A small image super-resolution model, trained from scratch: 4400 steps.
Rows from block 4 of a small image super-resolution model, named by matrix and row number. Rows with one number belong to one channel. Each number is 50 + 10 x the weight over its row's rms, rounded and kept within 0 to 99. All counts start at 0. After the name is the row's rms in percent of the matrix's.
After each channel's rows are labels from the 100 images, of 14976, where the channel reaches its highest value: "colour at peak" is the nearest of a few named colours to the mean colour under the peak. Only what is clearly more common there than usual is listed. The data: telescope images of galaxies (Galaxy Zoo DECaLS). In brackets: how many of the 100, against the usual share in percent.
# convs0: first 3x3 conv (model.blocks.4.convs.0.weight, 96x96x3x3, each kernel summed), inputs 48-95
# convs1: second 3x3 conv (model.blocks.4.convs.1.weight, 96x96x3x3, transposed, each kernel summed), outputs 48-95

convs0.31 093:38 59 50 45 44 50 53 49 38 51 45 54 50 52 36 58 61 35 53 32 45 44 46 21 45 41 46 21 42 75 56 33 53 38 30 62 48 42 64 56 28 45 67 60 51 54 46 66
convs1.31 071:54 50 40 58 59 64 43 49 62 51 56 48 56 47 45 56 40 60 47 50 39 58 64 47 50 67 65 48 57 22 43 51 42 43 49 68 45 58 72 59 73 58 66 59 52 54 30 44
colour at peak: black (100 vs 42.6)

convs0.41 107:47 58 38 52 71 51 50 62 60 48 44 19 63 48 47 47 51 53 70 37 12 51 43 47 51 60 42 51 41 49 53 60 63 54 35 41 53 29 39 51 33 42 55 51 56 45 59 48
convs1.41 116:51 53 62 53 39 66 39 46 53 57 54 74 44 57 63 52 49 51 38 56 68 56 47 49 55 38 68 60 61 60 54 49 48 46 61 65 49 68 53 53 54 54 61 53 42 57 46 47
colour at peak: brown (74 vs 33.3)

convs0.23 067:45 51 39 39 49 40 50 68 65 48 48 49 70 52 63 73 66 66 38 46 41 47 49 61 64 56 57 51 71 53 54 53 64 36 52 35 56 55 69 54 57 41 45 46 45 53 47 44
convs1.23 099:58 64 66 40 36 37 40 19 38 52 48 30 35 41 42 44 51 45 42 43 43 42 51 65 33 59 58 38 50 57 30 46 63 56 27 50 48 45 41 41 48 49 57 60 51 42 61 49
colour at peak: grey (44 vs 21)

convs0.60 095:41 49 59 43 60 60 42 47 62 55 61 48 55 40 52 56 68 60 64 43 47 42 56 25 53 52 62 26 44 40 52 60 68 47 31 39 58 54 50 42 41 50 46 37 44 66 46 52
convs1.60 117:49 63 35 44 52 52 48 49 48 47 37 43 45 41 59 51 38 35 32 39 42 54 43 45 54 36 49 65 47 65 27 44 40 65 54 39 57 35 41 45 67 53 33 24 59 45 38 64
colour at peak: grey (50 vs 21)

convs0.0 117:39 40 51 48 48 44 51 34 53 41 36 56 47 44 49 34 43 51 39 47 47 42 38 44 40 45 37 48 36 56 53 31 25 47 43 42 35 40 39 51 46 64 50 42 40 42 46 61
convs1.0 095:51 57 61 46 53 48 47 58 49 43 46 51 54 62 63 43 56 55 43 46 46 76 63 53 55 60 48 60 40 36 63 50 50 54 44 55 77 51 66 53 36 63 50 33 53 55 45 44
colour at peak: pink (69 vs 2.5)

convs0.78 102:48 37 48 62 52 55 55 41 40 47 48 43 56 55 45 59 52 32 56 55 28 52 63 50 36 49 30 56 59 59 63 37 51 29 58 54 33 56 46 77 42 54 59 59 45 35 43 60
convs1.78 087:44 53 30 52 45 62 72 57 38 65 47 46 50 55 56 48 43 47 55 55 39 51 48 56 55 52 65 60 51 61 48 58 51 59 60 54 43 46 59 35 65 55 71 47 47 55 35 53
colour at peak: black (100 vs 42.6)

convs0.75 100:43 66 42 47 49 53 53 54 44 64 45 61 60 52 31 62 48 27 53 37 53 49 41 34 51 40 44 36 43 72 56 49 52 38 43 66 52 46 62 48 24 41 63 64 46 53 48 67
convs1.75 080:51 35 43 61 57 66 51 40 64 44 47 45 56 58 52 55 52 57 59 55 49 57 59 51 42 71 59 49 50 23 44 43 47 42 57 68 44 58 58 49 75 65 65 61 62 50 44 48
colour at peak: black (99 vs 42.6)

convs0.43 101:55 45 55 56 58 42 30 57 54 50 52 49 41 34 35 52 50 41 67 34 51 47 41 32 49 44 41 46 52 55 51 52 63 48 39 47 45 33 55 30 32 48 46 62 25 46 55 40
convs1.43 102:56 61 58 55 47 62 32 50 39 49 50 52 25 55 47 48 55 66 43 64 56 54 46 41 43 53 59 55 25 45 51 48 38 64 58 56 51 47 72 34 54 35 68 58 49 52 43 42
colour at peak: grey (47 vs 21)

convs0.4 105:50 57 40 41 29 59 51 35 24 42 51 58 43 46 34 62 58 61 45 52 54 49 48 49 46 54 63 47 57 47 52 45 51 63 51 41 28 57 56 33 57 27 43 51 47 36 57 50
convs1.4 126:35 53 66 34 63 28 46 58 51 51 68 33 48 43 33 53 54 46 61 49 54 43 49 51 33 57 40 52 37 26 31 57 47 48 50 49 52 47 48 53 42 33 43 61 60 52 51 51
colour at peak: black (76 vs 42.6)

convs0.33 090:63 43 43 50 56 56 44 52 71 34 53 56 58 59 44 75 70 51 47 32 34 54 51 43 56 41 40 47 52 46 47 53 52 50 23 46 49 38 47 44 78 44 41 41 37 64 43 44
convs1.33 087:40 47 34 31 40 49 53 57 43 65 48 46 60 51 54 39 42 50 56 61 64 65 46 54 51 52 49 53 48 38 30 48 64 43 43 44 50 59 41 52 42 44 50 54 66 33 50 44
colour at peak: grey (42 vs 21)

convs0.84 094:50 52 58 57 48 41 50 57 44 54 35 65 48 56 62 53 57 38 41 41 71 43 58 56 40 52 54 50 61 50 55 60 63 40 50 55 66 54 63 48 61 48 46 53 55 57 67 48
convs1.84 094:47 55 32 62 56 54 39 46 52 45 55 45 49 37 39 48 37 40 50 53 26 46 52 64 59 48 47 43 40 55 43 42 36 54 48 50 27 61 45 34 46 61 46 59 47 56 39 36
colour at peak: white (31 vs 0.5); pink (28 vs 2.5)

convs0.6 101:39 44 59 42 52 43 60 46 57 50 49 58 47 58 33 52 54 32 48 40 27 52 44 24 41 52 53 38 43 60 53 42 44 48 42 60 60 24 44 62 24 42 62 61 46 56 54 58
convs1.6 087:55 55 51 66 52 65 37 45 45 57 55 48 54 42 53 61 58 41 51 47 58 55 48 49 70 66 73 53 44 23 50 47 43 47 54 64 53 56 56 50 66 48 57 45 51 47 34 41
colour at peak: black (99 vs 42.6)

convs0.48 101:45 55 57 47 59 58 43 59 40 62 49 52 54 61 39 51 64 59 51 49 46 49 60 39 48 37 44 49 49 52 55 74 67 29 42 43 50 58 61 36 63 47 53 49 39 55 52 53
convs1.48 122:51 62 32 53 37 45 48 45 59 45 43 53 42 17 57 56 46 34 52 50 50 53 36 54 53 31 54 62 43 44 26 36 43 70 52 49 52 42 38 33 63 52 53 33 53 52 33 48
colour at peak: grey (62 vs 21)

convs0.91 098:37 39 53 57 58 43 61 54 52 50 28 50 63 55 50 54 50 37 45 36 50 54 56 35 47 54 38 42 45 57 58 47 36 24 36 59 52 22 34 55 41 54 58 62 46 58 71 60
convs1.91 087:58 57 44 47 50 66 22 57 43 43 69 72 61 34 45 46 52 49 54 51 41 46 47 41 64 55 53 63 35 61 38 62 48 46 66 50 43 53 44 59 53 41 46 37 56 46 27 36
colour at peak: black (100 vs 42.6)

convs0.52 077:49 39 46 50 55 44 49 54 56 58 57 50 37 61 50 47 44 42 48 53 66 38 42 60 23 50 47 47 39 61 36 70 58 45 55 41 53 50 54 46 34 53 49 60 50 52 62 40
convs1.52 101:47 52 66 50 62 54 52 56 63 36 62 44 58 57 39 60 49 55 48 45 38 52 60 52 73 50 46 39 51 36 54 38 46 48 38 45 28 62 57 32 49 57 58 61 61 61 42 55
colour at peak: white (32 vs 0.5); pink (26 vs 2.5)

convs0.25 103:59 58 46 40 55 42 43 57 47 50 45 63 45 45 47 61 67 54 62 43 51 56 34 37 53 62 50 22 38 53 61 41 62 50 34 70 34 36 54 48 44 43 54 40 22 51 55 58
convs1.25 090:52 60 59 65 50 64 39 56 60 44 47 49 52 67 67 40 30 56 50 66 56 65 39 47 48 49 60 70 44 42 41 48 52 55 56 41 68 69 46 51 52 47 58 85 52 52 51 45
colour at peak: grey (45 vs 21)

convs0.57 099:53 43 52 70 52 54 23 44 57 50 61 54 44 58 52 43 35 46 45 56 64 51 47 41 37 50 31 41 46 49 56 41 41 32 47 28 52 37 31 43 51 61 42 61 46 46 41 64
convs1.57 121:57 52 31 57 62 42 35 49 51 43 43 61 52 51 47 40 60 63 62 48 44 48 49 49 61 53 33 55 37 60 60 61 65 60 44 54 52 64 71 45 42 57 65 30 53 57 55 54
colour at peak: grey (51 vs 21); pink (26 vs 2.5)

convs0.8 087:63 51 46 32 47 49 27 52 36 46 62 63 49 59 46 51 52 47 61 31 43 30 57 36 54 50 41 44 51 48 50 61 59 48 36 60 31 24 55 48 54 32 46 38 51 67 52 53
convs1.8 097:40 55 52 32 41 68 55 33 41 60 53 39 65 57 49 49 47 54 47 56 66 54 63 52 43 47 54 41 58 54 34 48 60 48 55 54 63 60 51 39 63 42 54 68 54 44 26 41
colour at peak: brown (76 vs 33.3)

convs0.34 090:45 39 53 39 37 57 35 50 61 27 54 43 58 58 49 57 66 59 53 44 43 42 63 34 66 44 60 47 39 56 55 13 50 47 40 46 57 44 55 49 54 55 43 40 46 56 41 50
convs1.34 102:45 63 57 33 49 39 55 52 32 56 40 44 28 55 58 18 57 62 53 45 37 53 37 56 42 42 61 63 32 46 45 70 70 62 61 42 47 40 56 52 56 51 49 51 57 40 40 51
colour at peak: grey (52 vs 21)

convs0.47 110:47 45 46 58 58 49 61 67 64 50 38 24 51 62 42 43 42 56 54 61 27 61 47 46 56 59 56 57 31 49 52 44 51 48 44 55 57 27 53 59 53 50 60 52 62 43 58 50
convs1.47 108:48 49 31 50 26 70 43 46 39 61 54 76 53 49 60 37 52 51 57 37 52 37 49 44 57 49 57 50 42 56 56 57 53 48 47 64 45 60 50 66 56 58 53 59 39 52 52 35
colour at peak: black (99 vs 42.6)

convs0.28 121:43 40 38 54 63 66 56 48 53 22 57 42 40 48 51 49 66 40 47 32 44 34 58 52 57 58 41 52 45 51 52 54 25 36 53 41 45 50 56 53 35 49 50 46 41 50 69 51
convs1.28 103:52 70 51 44 36 49 36 46 56 39 37 57 56 32 54 68 45 40 55 58 58 70 37 52 53 55 57 55 47 47 55 32 45 67 37 58 63 51 37 56 57 61 50 30 46 46 46 38
colour at peak: black (79 vs 42.6)

convs0.14 089:58 43 56 53 54 57 48 67 54 42 47 31 49 67 51 62 40 62 50 53 42 54 56 46 44 49 17 34 47 61 53 61 54 21 39 53 69 49 41 55 47 59 61 57 42 29 60 59
convs1.14 088:50 37 48 64 58 57 78 48 63 49 49 51 54 52 46 37 42 47 51 43 40 51 50 46 49 39 50 54 66 47 54 48 55 47 53 47 47 66 51 37 82 55 65 43 55 59 60 52
colour at peak: black (99 vs 42.6)

convs0.45 119:44 37 68 50 53 60 76 48 53 52 45 56 50 57 50 64 49 41 52 53 53 48 44 51 40 39 47 50 48 61 60 49 54 47 54 76 59 50 62 45 45 50 68 62 37 51 42 67
convs1.45 115:47 45 50 48 51 67 34 54 44 48 54 41 57 58 49 49 37 48 46 51 44 60 60 51 61 64 65 49 49 21 43 46 47 49 50 63 46 41 65 40 74 54 57 61 55 49 47 42
colour at peak: black (98 vs 42.6)

convs0.54 109:35 39 48 48 50 33 43 45 39 49 55 50 63 59 19 52 56 62 50 55 45 57 56 40 51 49 48 10 58 56 43 50 47 55 22 46 43 40 55 43 63 44 32 36 50 42 61 56
convs1.54 091:58 65 53 54 54 54 44 52 37 57 38 61 34 49 72 47 56 50 46 36 69 38 36 49 36 60 49 58 49 38 33 50 54 50 61 55 38 74 73 61 39 41 51 62 39 52 38 43
colour at peak: pink (57 vs 2.5); white (35 vs 0.5)

convs0.16 105:34 40 34 48 59 47 52 48 65 34 46 66 47 57 46 49 59 44 42 30 26 36 49 45 47 46 47 46 43 59 55 47 32 49 40 47 60 35 43 55 32 53 56 55 50 56 64 47
convs1.16 084:62 53 58 54 26 59 33 52 50 46 40 47 56 35 54 61 45 47 56 54 56 61 39 52 66 56 57 51 53 32 54 38 50 62 47 67 70 48 55 56 66 44 55 32 47 47 50 34
colour at peak: brown (65 vs 33.3)

convs0.10 103:44 55 56 31 31 44 54 57 62 52 44 44 51 63 58 40 46 55 46 59 48 54 45 52 57 39 55 48 49 27 44 39 64 49 53 44 58 49 72 45 42 38 56 42 43 37 14 40
convs1.10 101:57 51 62 55 65 47 53 35 37 47 58 33 46 38 47 39 45 43 45 43 44 54 58 57 45 41 37 37 65 49 45 46 42 53 42 42 51 34 41 60 61 57 46 48 60 65 60 80
colour at peak: grey (43 vs 21); white (25 vs 0.5)

convs0.7 077:63 39 71 47 57 45 53 54 41 45 19 30 47 52 71 47 72 60 34 48 48 50 63 63 54 62 53 59 70 51 39 32 50 32 54 54 56 58 56 58 63 44 42 45 48 53 48 43
convs1.7 090:49 63 39 48 32 66 72 58 43 50 73 55 31 37 40 47 31 45 61 54 49 62 53 41 44 46 55 56 43 48 55 64 41 62 61 56 31 32 59 29 62 49 46 53 57 51 63 59
colour at peak: grey (43 vs 21); white (33 vs 0.5)

convs0.38 074:19 53 54 37 54 66 42 41 44 71 54 39 54 46 49 60 48 54 57 49 43 62 67 50 49 37 47 59 51 57 54 41 48 65 60 58 48 60 52 60 67 58 46 49 53 32 30 60
convs1.38 101:63 39 55 54 31 47 52 37 50 40 46 57 51 48 63 66 62 56 49 59 48 44 52 51 36 44 22 52 51 48 50 57 49 47 53 43 31 29 63 60 44 41 68 40 48 51 53 64
colour at peak: grey (54 vs 21)

convs0.81 096:48 33 68 57 47 62 62 38 54 40 50 47 53 51 61 69 42 35 47 51 47 46 57 54 34 36 28 50 52 63 60 43 49 43 54 68 50 55 57 60 43 51 62 59 34 34 45 64
convs1.81 089:49 53 36 50 46 61 33 45 43 50 34 44 43 57 47 54 48 47 40 47 52 53 52 48 53 59 64 55 40 38 41 50 54 47 48 60 46 41 69 37 73 41 55 51 52 51 37 48
colour at peak: black (98 vs 42.6)

convs0.35 090:59 37 42 44 43 53 41 62 61 54 49 53 36 61 64 37 57 32 29 36 52 37 32 41 63 40 53 58 55 55 54 49 50 52 52 63 74 42 56 48 49 57 56 43 43 55 35 47
convs1.35 096:34 37 56 41 50 42 48 51 36 57 35 50 51 51 55 40 44 72 53 55 57 43 58 52 47 45 55 40 45 42 35 41 60 44 48 48 43 63 47 54 62 46 29 47 50 48 49 48
colour at peak: grey (60 vs 21)

convs0.42 093:56 53 55 40 55 66 49 62 45 48 63 56 52 51 44 45 47 52 54 47 47 29 49 51 60 37 44 58 49 56 51 51 58 35 62 46 40 47 41 52 50 44 53 27 60 68 42 46
convs1.42 104:50 68 53 45 39 53 44 33 59 63 37 47 67 55 60 56 58 52 43 64 49 67 61 63 47 46 54 35 39 43 40 47 56 58 39 51 66 56 48 42 53 44 39 41 46 34 43 47
colour at peak: grey (48 vs 21)

convs0.76 101:46 51 59 39 56 52 55 59 40 50 27 45 51 44 49 50 53 35 25 43 54 47 51 45 44 44 50 62 43 83 55 62 35 28 59 54 42 49 54 58 30 41 53 57 36 46 45 50
convs1.76 100:48 49 52 58 63 61 58 59 57 54 73 48 40 64 56 59 43 53 58 70 47 73 62 54 49 60 49 51 55 28 55 39 56 52 47 41 36 49 44 55 49 58 50 49 64 48 45 63
colour at peak: pink (78 vs 2.5)

convs0.19 097:33 55 54 49 49 55 58 52 51 53 41 56 55 54 43 67 52 38 48 39 38 45 40 33 50 34 48 35 44 67 52 37 53 38 42 65 54 42 68 49 22 46 63 64 48 53 43 67
convs1.19 098:45 51 41 48 59 65 46 52 49 53 50 47 55 55 50 53 41 52 46 44 50 47 62 51 52 66 66 51 55 15 43 53 48 50 48 71 52 50 69 49 78 48 60 59 56 51 39 39
colour at peak: black (99 vs 42.6)

convs0.37 113:46 40 50 54 44 41 45 46 40 48 33 49 52 50 42 45 47 52 34 58 58 54 48 57 34 36 51 49 52 59 50 52 54 41 43 43 42 63 48 37 44 53 49 39 47 47 37 24
convs1.37 104:47 53 50 38 55 51 61 49 57 54 68 47 53 78 38 48 54 53 66 38 42 52 64 56 48 57 37 43 54 27 50 47 43 57 51 46 47 49 61 50 46 40 45 67 55 56 63 59
colour at peak: grey (82 vs 21)

convs0.11 105:50 48 54 50 54 50 42 48 47 57 56 49 64 66 36 49 54 24 39 31 52 54 52 15 42 56 42 19 52 50 47 39 51 44 39 39 51 30 50 47 36 46 46 49 42 59 48 49
convs1.11 086:61 50 47 53 65 60 52 61 44 41 31 48 62 53 52 44 45 67 52 67 64 51 63 39 58 69 46 64 51 49 50 59 48 47 45 65 51 67 51 60 52 49 44 50 40 34 45 40
colour at peak: brown (71 vs 33.3)

convs0.82 078:59 47 33 56 46 53 46 52 80 41 55 50 70 66 55 61 58 38 44 36 54 48 24 50 59 41 60 59 41 40 45 44 60 50 44 51 47 61 54 53 59 62 44 35 52 58 34 53
convs1.82 107:40 45 64 34 51 45 28 48 42 57 28 49 46 54 53 31 57 53 41 47 53 47 56 60 53 53 54 41 36 41 13 41 47 48 43 30 63 56 47 50 49 32 35 53 57 46 48 49
colour at peak: grey (51 vs 21)

convs0.26 102:40 45 55 28 43 50 49 50 59 35 35 49 59 52 42 55 46 48 43 50 51 42 54 41 69 22 32 49 45 74 39 42 55 47 39 61 50 52 49 49 58 40 44 54 28 30 41 49
convs1.26 133:64 59 50 52 43 53 46 42 35 48 47 55 37 53 56 47 59 56 36 47 47 49 56 40 49 37 43 49 29 47 35 54 46 68 62 29 51 28 42 48 37 54 54 53 50 48 41 67
colour at peak: white (50 vs 0.5); pink (28 vs 2.5)

convs0.73 108:29 56 48 47 47 56 62 53 52 62 42 63 49 52 38 66 58 32 50 33 22 56 53 48 49 48 42 51 50 59 51 52 59 37 55 64 41 45 57 59 42 36 56 61 37 39 56 60
convs1.73 087:53 56 57 49 44 63 57 42 32 48 41 50 53 41 63 58 58 67 51 58 37 55 43 51 49 63 58 48 38 27 47 59 55 57 62 59 29 57 67 55 62 39 69 59 55 50 40 29
colour at peak: black (100 vs 42.6)

convs0.68 112:16 45 37 53 53 52 25 46 54 51 45 34 59 48 43 50 47 71 53 59 44 43 54 45 63 59 42 34 63 55 51 58 45 51 41 29 46 45 41 48 46 58 33 39 57 46 60 53
convs1.68 110:62 65 61 31 50 55 49 51 43 52 62 92 38 38 58 59 58 38 54 42 55 57 42 34 41 46 50 66 39 31 43 45 58 47 53 51 56 63 76 57 46 37 60 62 40 49 38 41
colour at peak: pink (51 vs 2.5); grey (43 vs 21)

convs0.87 123:40 53 58 49 46 46 15 38 64 48 50 39 55 45 57 40 46 63 55 56 51 50 51 46 53 47 36 39 52 53 57 28 50 40 40 11 49 48 39 52 43 52 31 34 49 41 57 51
convs1.87 093:58 47 37 48 59 44 38 64 45 46 53 77 44 33 37 43 66 49 47 40 48 60 37 58 45 27 35 53 27 52 47 66 43 54 61 40 74 52 66 33 57 71 45 47 48 54 52 41
colour at peak: black (87 vs 42.6)

convs0.80 098:51 36 56 63 55 46 43 56 77 39 53 52 51 45 46 41 56 32 40 31 60 43 52 42 46 49 50 31 53 69 52 48 55 50 26 43 62 78 51 48 59 61 40 46 44 65 50 53
convs1.80 109:59 52 41 49 60 56 26 39 52 45 51 50 66 62 38 41 48 64 49 58 40 43 50 55 72 60 55 47 50 26 30 49 39 53 67 44 46 44 61 46 43 36 33 70 62 53 56 38
colour at peak: grey (43 vs 21); white (25 vs 0.5)

convs0.51 104:36 51 60 53 53 53 67 51 56 34 39 47 49 56 50 54 54 31 36 38 36 36 53 56 51 49 32 54 41 54 53 48 30 30 50 59 59 43 51 46 26 42 56 58 42 52 70 55
convs1.51 099:46 66 40 54 44 69 29 46 41 46 48 53 50 44 56 65 63 43 51 52 61 52 42 50 63 48 59 52 47 26 50 46 45 58 44 67 46 51 48 61 73 51 53 38 54 47 35 28
colour at peak: black (100 vs 42.6)

convs0.18 106:41 55 52 48 43 49 59 46 64 55 40 64 52 54 47 54 54 25 41 26 10 61 42 34 54 37 50 48 43 65 44 45 46 53 43 64 57 33 51 65 34 50 57 58 37 52 56 58
convs1.18 099:54 54 54 56 38 66 48 44 48 54 36 43 63 52 57 50 52 58 46 53 51 63 39 54 46 57 60 39 44 29 53 51 55 49 48 63 51 56 63 47 73 42 71 53 58 52 51 41
colour at peak: black (97 vs 42.6)

convs0.1 099:40 42 50 28 51 50 35 52 44 48 48 56 72 60 37 62 51 53 41 44 57 59 57 32 56 48 43 42 62 59 48 44 45 49 43 59 28 48 61 49 46 42 55 47 46 59 65 47
convs1.1 097:52 72 40 60 35 49 37 59 45 54 44 51 34 42 51 51 49 51 50 55 44 58 42 50 36 52 55 44 45 55 22 44 49 68 55 39 37 57 47 47 36 51 38 55 59 49 42 41
colour at peak: pink (41 vs 2.5); white (37 vs 0.5)

convs0.58 112:44 40 46 35 56 40 38 52 57 55 56 47 67 59 43 47 49 63 57 56 52 51 47 44 53 47 51 45 54 54 45 53 62 51 40 50 39 49 44 52 37 50 42 30 43 54 45 46
convs1.58 088:49 69 53 63 47 57 36 43 63 51 35 59 42 44 65 55 31 53 51 48 46 62 44 44 43 30 63 57 44 62 35 40 35 54 54 50 38 47 62 48 61 37 47 57 55 53 49 69
colour at peak: grey (62 vs 21)

convs0.89 103:56 39 50 54 50 32 38 36 37 42 59 34 49 39 59 38 45 50 51 52 48 34 48 46 60 43 45 37 51 55 56 37 44 22 37 39 45 40 53 52 67 29 38 51 58 38 62 42
convs1.89 111:53 51 33 54 49 57 37 52 67 62 66 63 62 41 42 50 62 40 48 46 45 71 50 43 55 47 58 53 35 31 50 59 48 58 47 55 46 55 69 43 46 77 60 62 38 40 34 37
colour at peak: brown (70 vs 33.3)

convs0.64 127:46 41 55 55 54 38 31 54 53 46 52 51 58 42 39 49 52 49 56 44 39 59 47 17 37 35 23 26 41 55 57 56 55 51 24 25 38 39 52 36 39 56 44 51 32 36 49 41
convs1.64 084:70 63 44 54 40 66 38 56 44 62 37 67 52 57 58 49 56 58 48 47 68 53 50 51 48 46 70 54 50 34 47 51 53 60 56 48 67 60 68 45 47 61 54 58 41 65 66 51
colour at peak: white (69 vs 0.5)

convs0.72 085:54 34 54 51 58 36 48 44 38 40 53 36 42 42 32 51 49 79 50 65 43 54 45 51 35 52 51 33 48 41 33 37 53 42 32 36 38 46 50 42 54 15 47 43 51 40 32 43
convs1.72 123:50 68 58 45 60 49 51 55 58 53 62 72 22 58 57 45 44 37 45 35 67 51 44 51 26 46 56 63 42 42 45 60 51 54 61 42 59 52 52 18 48 69 53 67 39 56 58 45
colour at peak: grey (49 vs 21)

convs0.86 107:44 53 55 46 58 50 63 58 48 53 29 49 52 53 23 47 54 38 44 30 36 61 50 23 51 47 46 33 40 65 49 49 40 40 40 58 53 22 53 45 29 49 59 54 45 58 56 66
convs1.86 085:45 39 37 52 34 67 35 55 56 52 54 53 57 47 54 50 43 44 62 57 64 46 43 47 52 64 58 51 47 26 51 52 53 45 49 69 46 70 56 44 65 53 64 71 55 41 46 40
colour at peak: black (100 vs 42.6)

convs0.65 105:41 49 68 49 52 49 64 51 53 60 28 52 52 57 35 55 48 35 42 38 37 55 47 27 53 42 51 38 41 64 52 44 46 22 40 63 57 24 51 40 28 47 61 57 41 52 55 63
convs1.65 093:44 44 35 47 55 65 35 44 49 53 54 50 55 45 55 51 52 54 56 54 59 42 51 47 51 72 61 52 44 19 49 59 47 51 56 71 52 56 50 46 69 47 66 65 47 44 39 47
colour at peak: black (99 vs 42.6)

convs0.90 090:53 37 50 58 63 52 35 57 50 48 48 47 48 42 56 57 62 49 62 35 49 55 56 20 55 62 49 21 48 51 72 45 61 28 21 54 45 26 51 48 51 47 51 48 30 52 48 43
convs1.90 089:57 61 51 56 34 66 37 61 49 48 42 53 47 44 42 29 40 55 51 63 49 55 27 45 35 51 54 75 34 40 40 54 49 63 62 54 45 44 53 40 44 37 56 56 48 37 51 47
colour at peak: grey (54 vs 21)

convs0.95 105:52 49 53 37 45 57 49 52 57 26 45 53 56 63 36 49 48 45 42 34 49 40 54 49 49 65 39 55 36 53 45 42 24 36 40 55 59 36 54 55 40 33 56 56 41 39 66 55
convs1.95 098:51 49 49 56 42 56 34 43 60 40 36 50 48 40 53 61 43 45 49 49 46 51 48 51 66 40 54 48 32 48 59 43 44 65 41 58 46 54 37 64 69 64 49 28 49 47 43 37
colour at peak: black (98 vs 42.6)

convs0.88 109:39 52 48 46 53 44 61 41 57 54 38 67 46 45 56 54 63 35 41 24 37 55 39 27 50 38 48 46 40 68 47 41 35 45 44 64 56 31 52 55 35 47 60 57 42 58 54 51
convs1.88 093:62 42 57 51 45 70 32 46 44 55 44 50 62 41 52 53 49 54 59 49 59 57 40 48 51 65 58 41 49 23 42 55 58 47 59 63 62 52 42 50 75 42 65 51 61 54 38 44
colour at peak: black (99 vs 42.6)

convs0.66 105:50 59 52 28 46 54 64 53 63 48 37 33 66 65 39 51 58 40 24 45 24 59 50 46 61 47 49 63 50 47 48 27 41 49 35 37 58 52 49 55 59 46 41 41 61 45 53 53
convs1.66 103:42 52 60 50 47 46 46 57 49 56 34 50 46 49 78 19 60 51 53 47 57 53 46 48 44 50 41 58 25 45 42 69 55 57 51 46 46 52 45 53 47 66 43 49 65 55 37 50
colour at peak: grey (54 vs 21); pink (26 vs 2.5)

convs0.69 105:37 51 46 47 33 50 59 47 49 58 40 53 38 49 35 64 60 28 49 30 27 58 48 45 44 50 45 42 47 67 51 51 57 40 47 62 34 48 47 63 35 42 57 57 42 35 54 55
convs1.69 081:48 61 65 52 41 65 64 42 33 44 45 54 62 38 56 66 61 74 57 79 36 57 35 49 49 59 57 44 54 32 49 62 57 60 62 62 36 64 60 51 57 39 69 53 53 53 42 53
colour at peak: black (100 vs 42.6)

convs0.67 094:25 64 37 56 36 53 56 51 41 57 55 48 44 60 49 56 45 39 53 48 22 46 45 38 43 69 65 50 54 42 51 50 44 74 49 60 38 43 61 49 53 39 47 50 63 57 58 63
convs1.67 103:73 60 49 67 74 49 63 41 55 46 47 71 55 58 52 40 52 52 38 42 57 48 72 31 56 61 35 55 61 57 41 55 47 43 55 63 56 62 67 66 44 49 60 45 44 54 43 44
colour at peak: black (99 vs 42.6)