From a checkpoint of a small image super-resolution model: activation gelu, trained on telescope images of galaxies (Galaxy Zoo DECaLS).
Rows from block 4 of a small image super-resolution model, named by matrix and row number. Rows with one number belong to one channel. Each number is 128 + 32 x the weight over its row's rms, rounded and kept within 0 to 255. All counts start at 0. Numbers have three digits each.
After each channel's rows are labels from the 100 images, of 14976, where the channel reaches its highest value: "responds to" is what is common among them. Only what is clearly more common there than usual is listed. The data: telescope images of galaxies (Galaxy Zoo DECaLS).
# convs0: first 3x3 conv (model.blocks.4.convs.0.weight, 96x96x3x3, each kernel summed), inputs 0-47
# convs1: second 3x3 conv (model.blocks.4.convs.1.weight, 96x96x3x3, transposed, each kernel summed), outputs 0-47

convs0.85:150148149081138175117094112138171133103105154165162143072134122130153079099145125108137082155136073090173122066114157143151147146136074098114134
convs1.85:129096147166157135142170101206120122154126098130119159148128103117133168176106166132141097150096106164140177139117151156121173107126209148136067
responds to: shape: featured or disk; edge-on disk: no; spiral arms: yes

convs0.92:130125118152117101127081136145099109101137089120130152081125101119144133120108141109155154139175147141054083167120116122127125064136145177155121
convs1.92:119128154068103120098156161115121119145131144106107078118131169091160223124100166122121092129093142129148128115089121124111117109117122064102179
responds to: shape: featured or disk

convs0.71:120168108141108118126106181133115153091048153144147112134176129119065163144129136123087125104120142115108103141167128114098139092120137156149107
convs1.71:205151166093166102097130178159099127215132135131146132130167136087166212121102140089178137146081168119165114115116144122150096136108143151094145
responds to: shape: featured or disk; edge-on disk: yes

convs0.53:160103133152113131089123096168139067150165132127087135178144071145084140152141120142124110145114089119153154165077114103136158103120102117170040
convs1.53:121181141135106096119152138055095144134133173129138122079054119098167110122131125168140125141174136126132161172097119137165098114133113128079104
responds to: shape: featured or disk

convs0.63:166112149175093109072087145113160190165012139136131140114118151106106092116166181127129141137066164143111122159111102164177143114148116143105125
convs1.63:142138154094099111129171165071083108131096144139097129069134090117152101129169079096137085098132091147087139094172105112145138118101116190122120
responds to: shape: featured or disk; edge-on disk: yes

convs0.30:172213151147100134100093081129165143070138162112200139120141144115151165158138123029112063175161114122136099126147176125152102139101119164111154
convs1.30:142112131101149085165155164164105105127131062127079109032113148105123159143119146188122103120020124142098185089134109153093169148095168126128162
responds to: shape: featured or disk; edge-on disk: no; spiral arms: yes

convs0.15:146140131176144145145078141143168153120061080142159134104097147172137104154122140130127171153088144122080127168127073148149118078132111103089103
convs1.15:097176137078082072115148151110091120138064129105083092135159137104122189126151131136130157091118141141141134116117122134102161126092174057180121
responds to: shape: featured or disk

convs0.51:185109152122124130124061102159131040129134142153108140137113096085150150109121055125135084118102113087185149127112140110146173068129093104111099
convs1.51:076103183183166134101138117115047194120120127142148188139139136093100139160062095116142157175113132160096126158072127102127119137122127155159126
responds to: spiral arms: yes; bulge size: small

convs0.6:164125125106143097033111095134127072120169105131107129099092146151111104100115088091153111120134098066174100098110160123173144121139080116131120
convs1.6:094095194187168111096154205094099159165121103154178193149142155086141135161115128132176149202097145129100153184126125118157153102163138156134114
responds to: spiral arms: yes; bulge size: small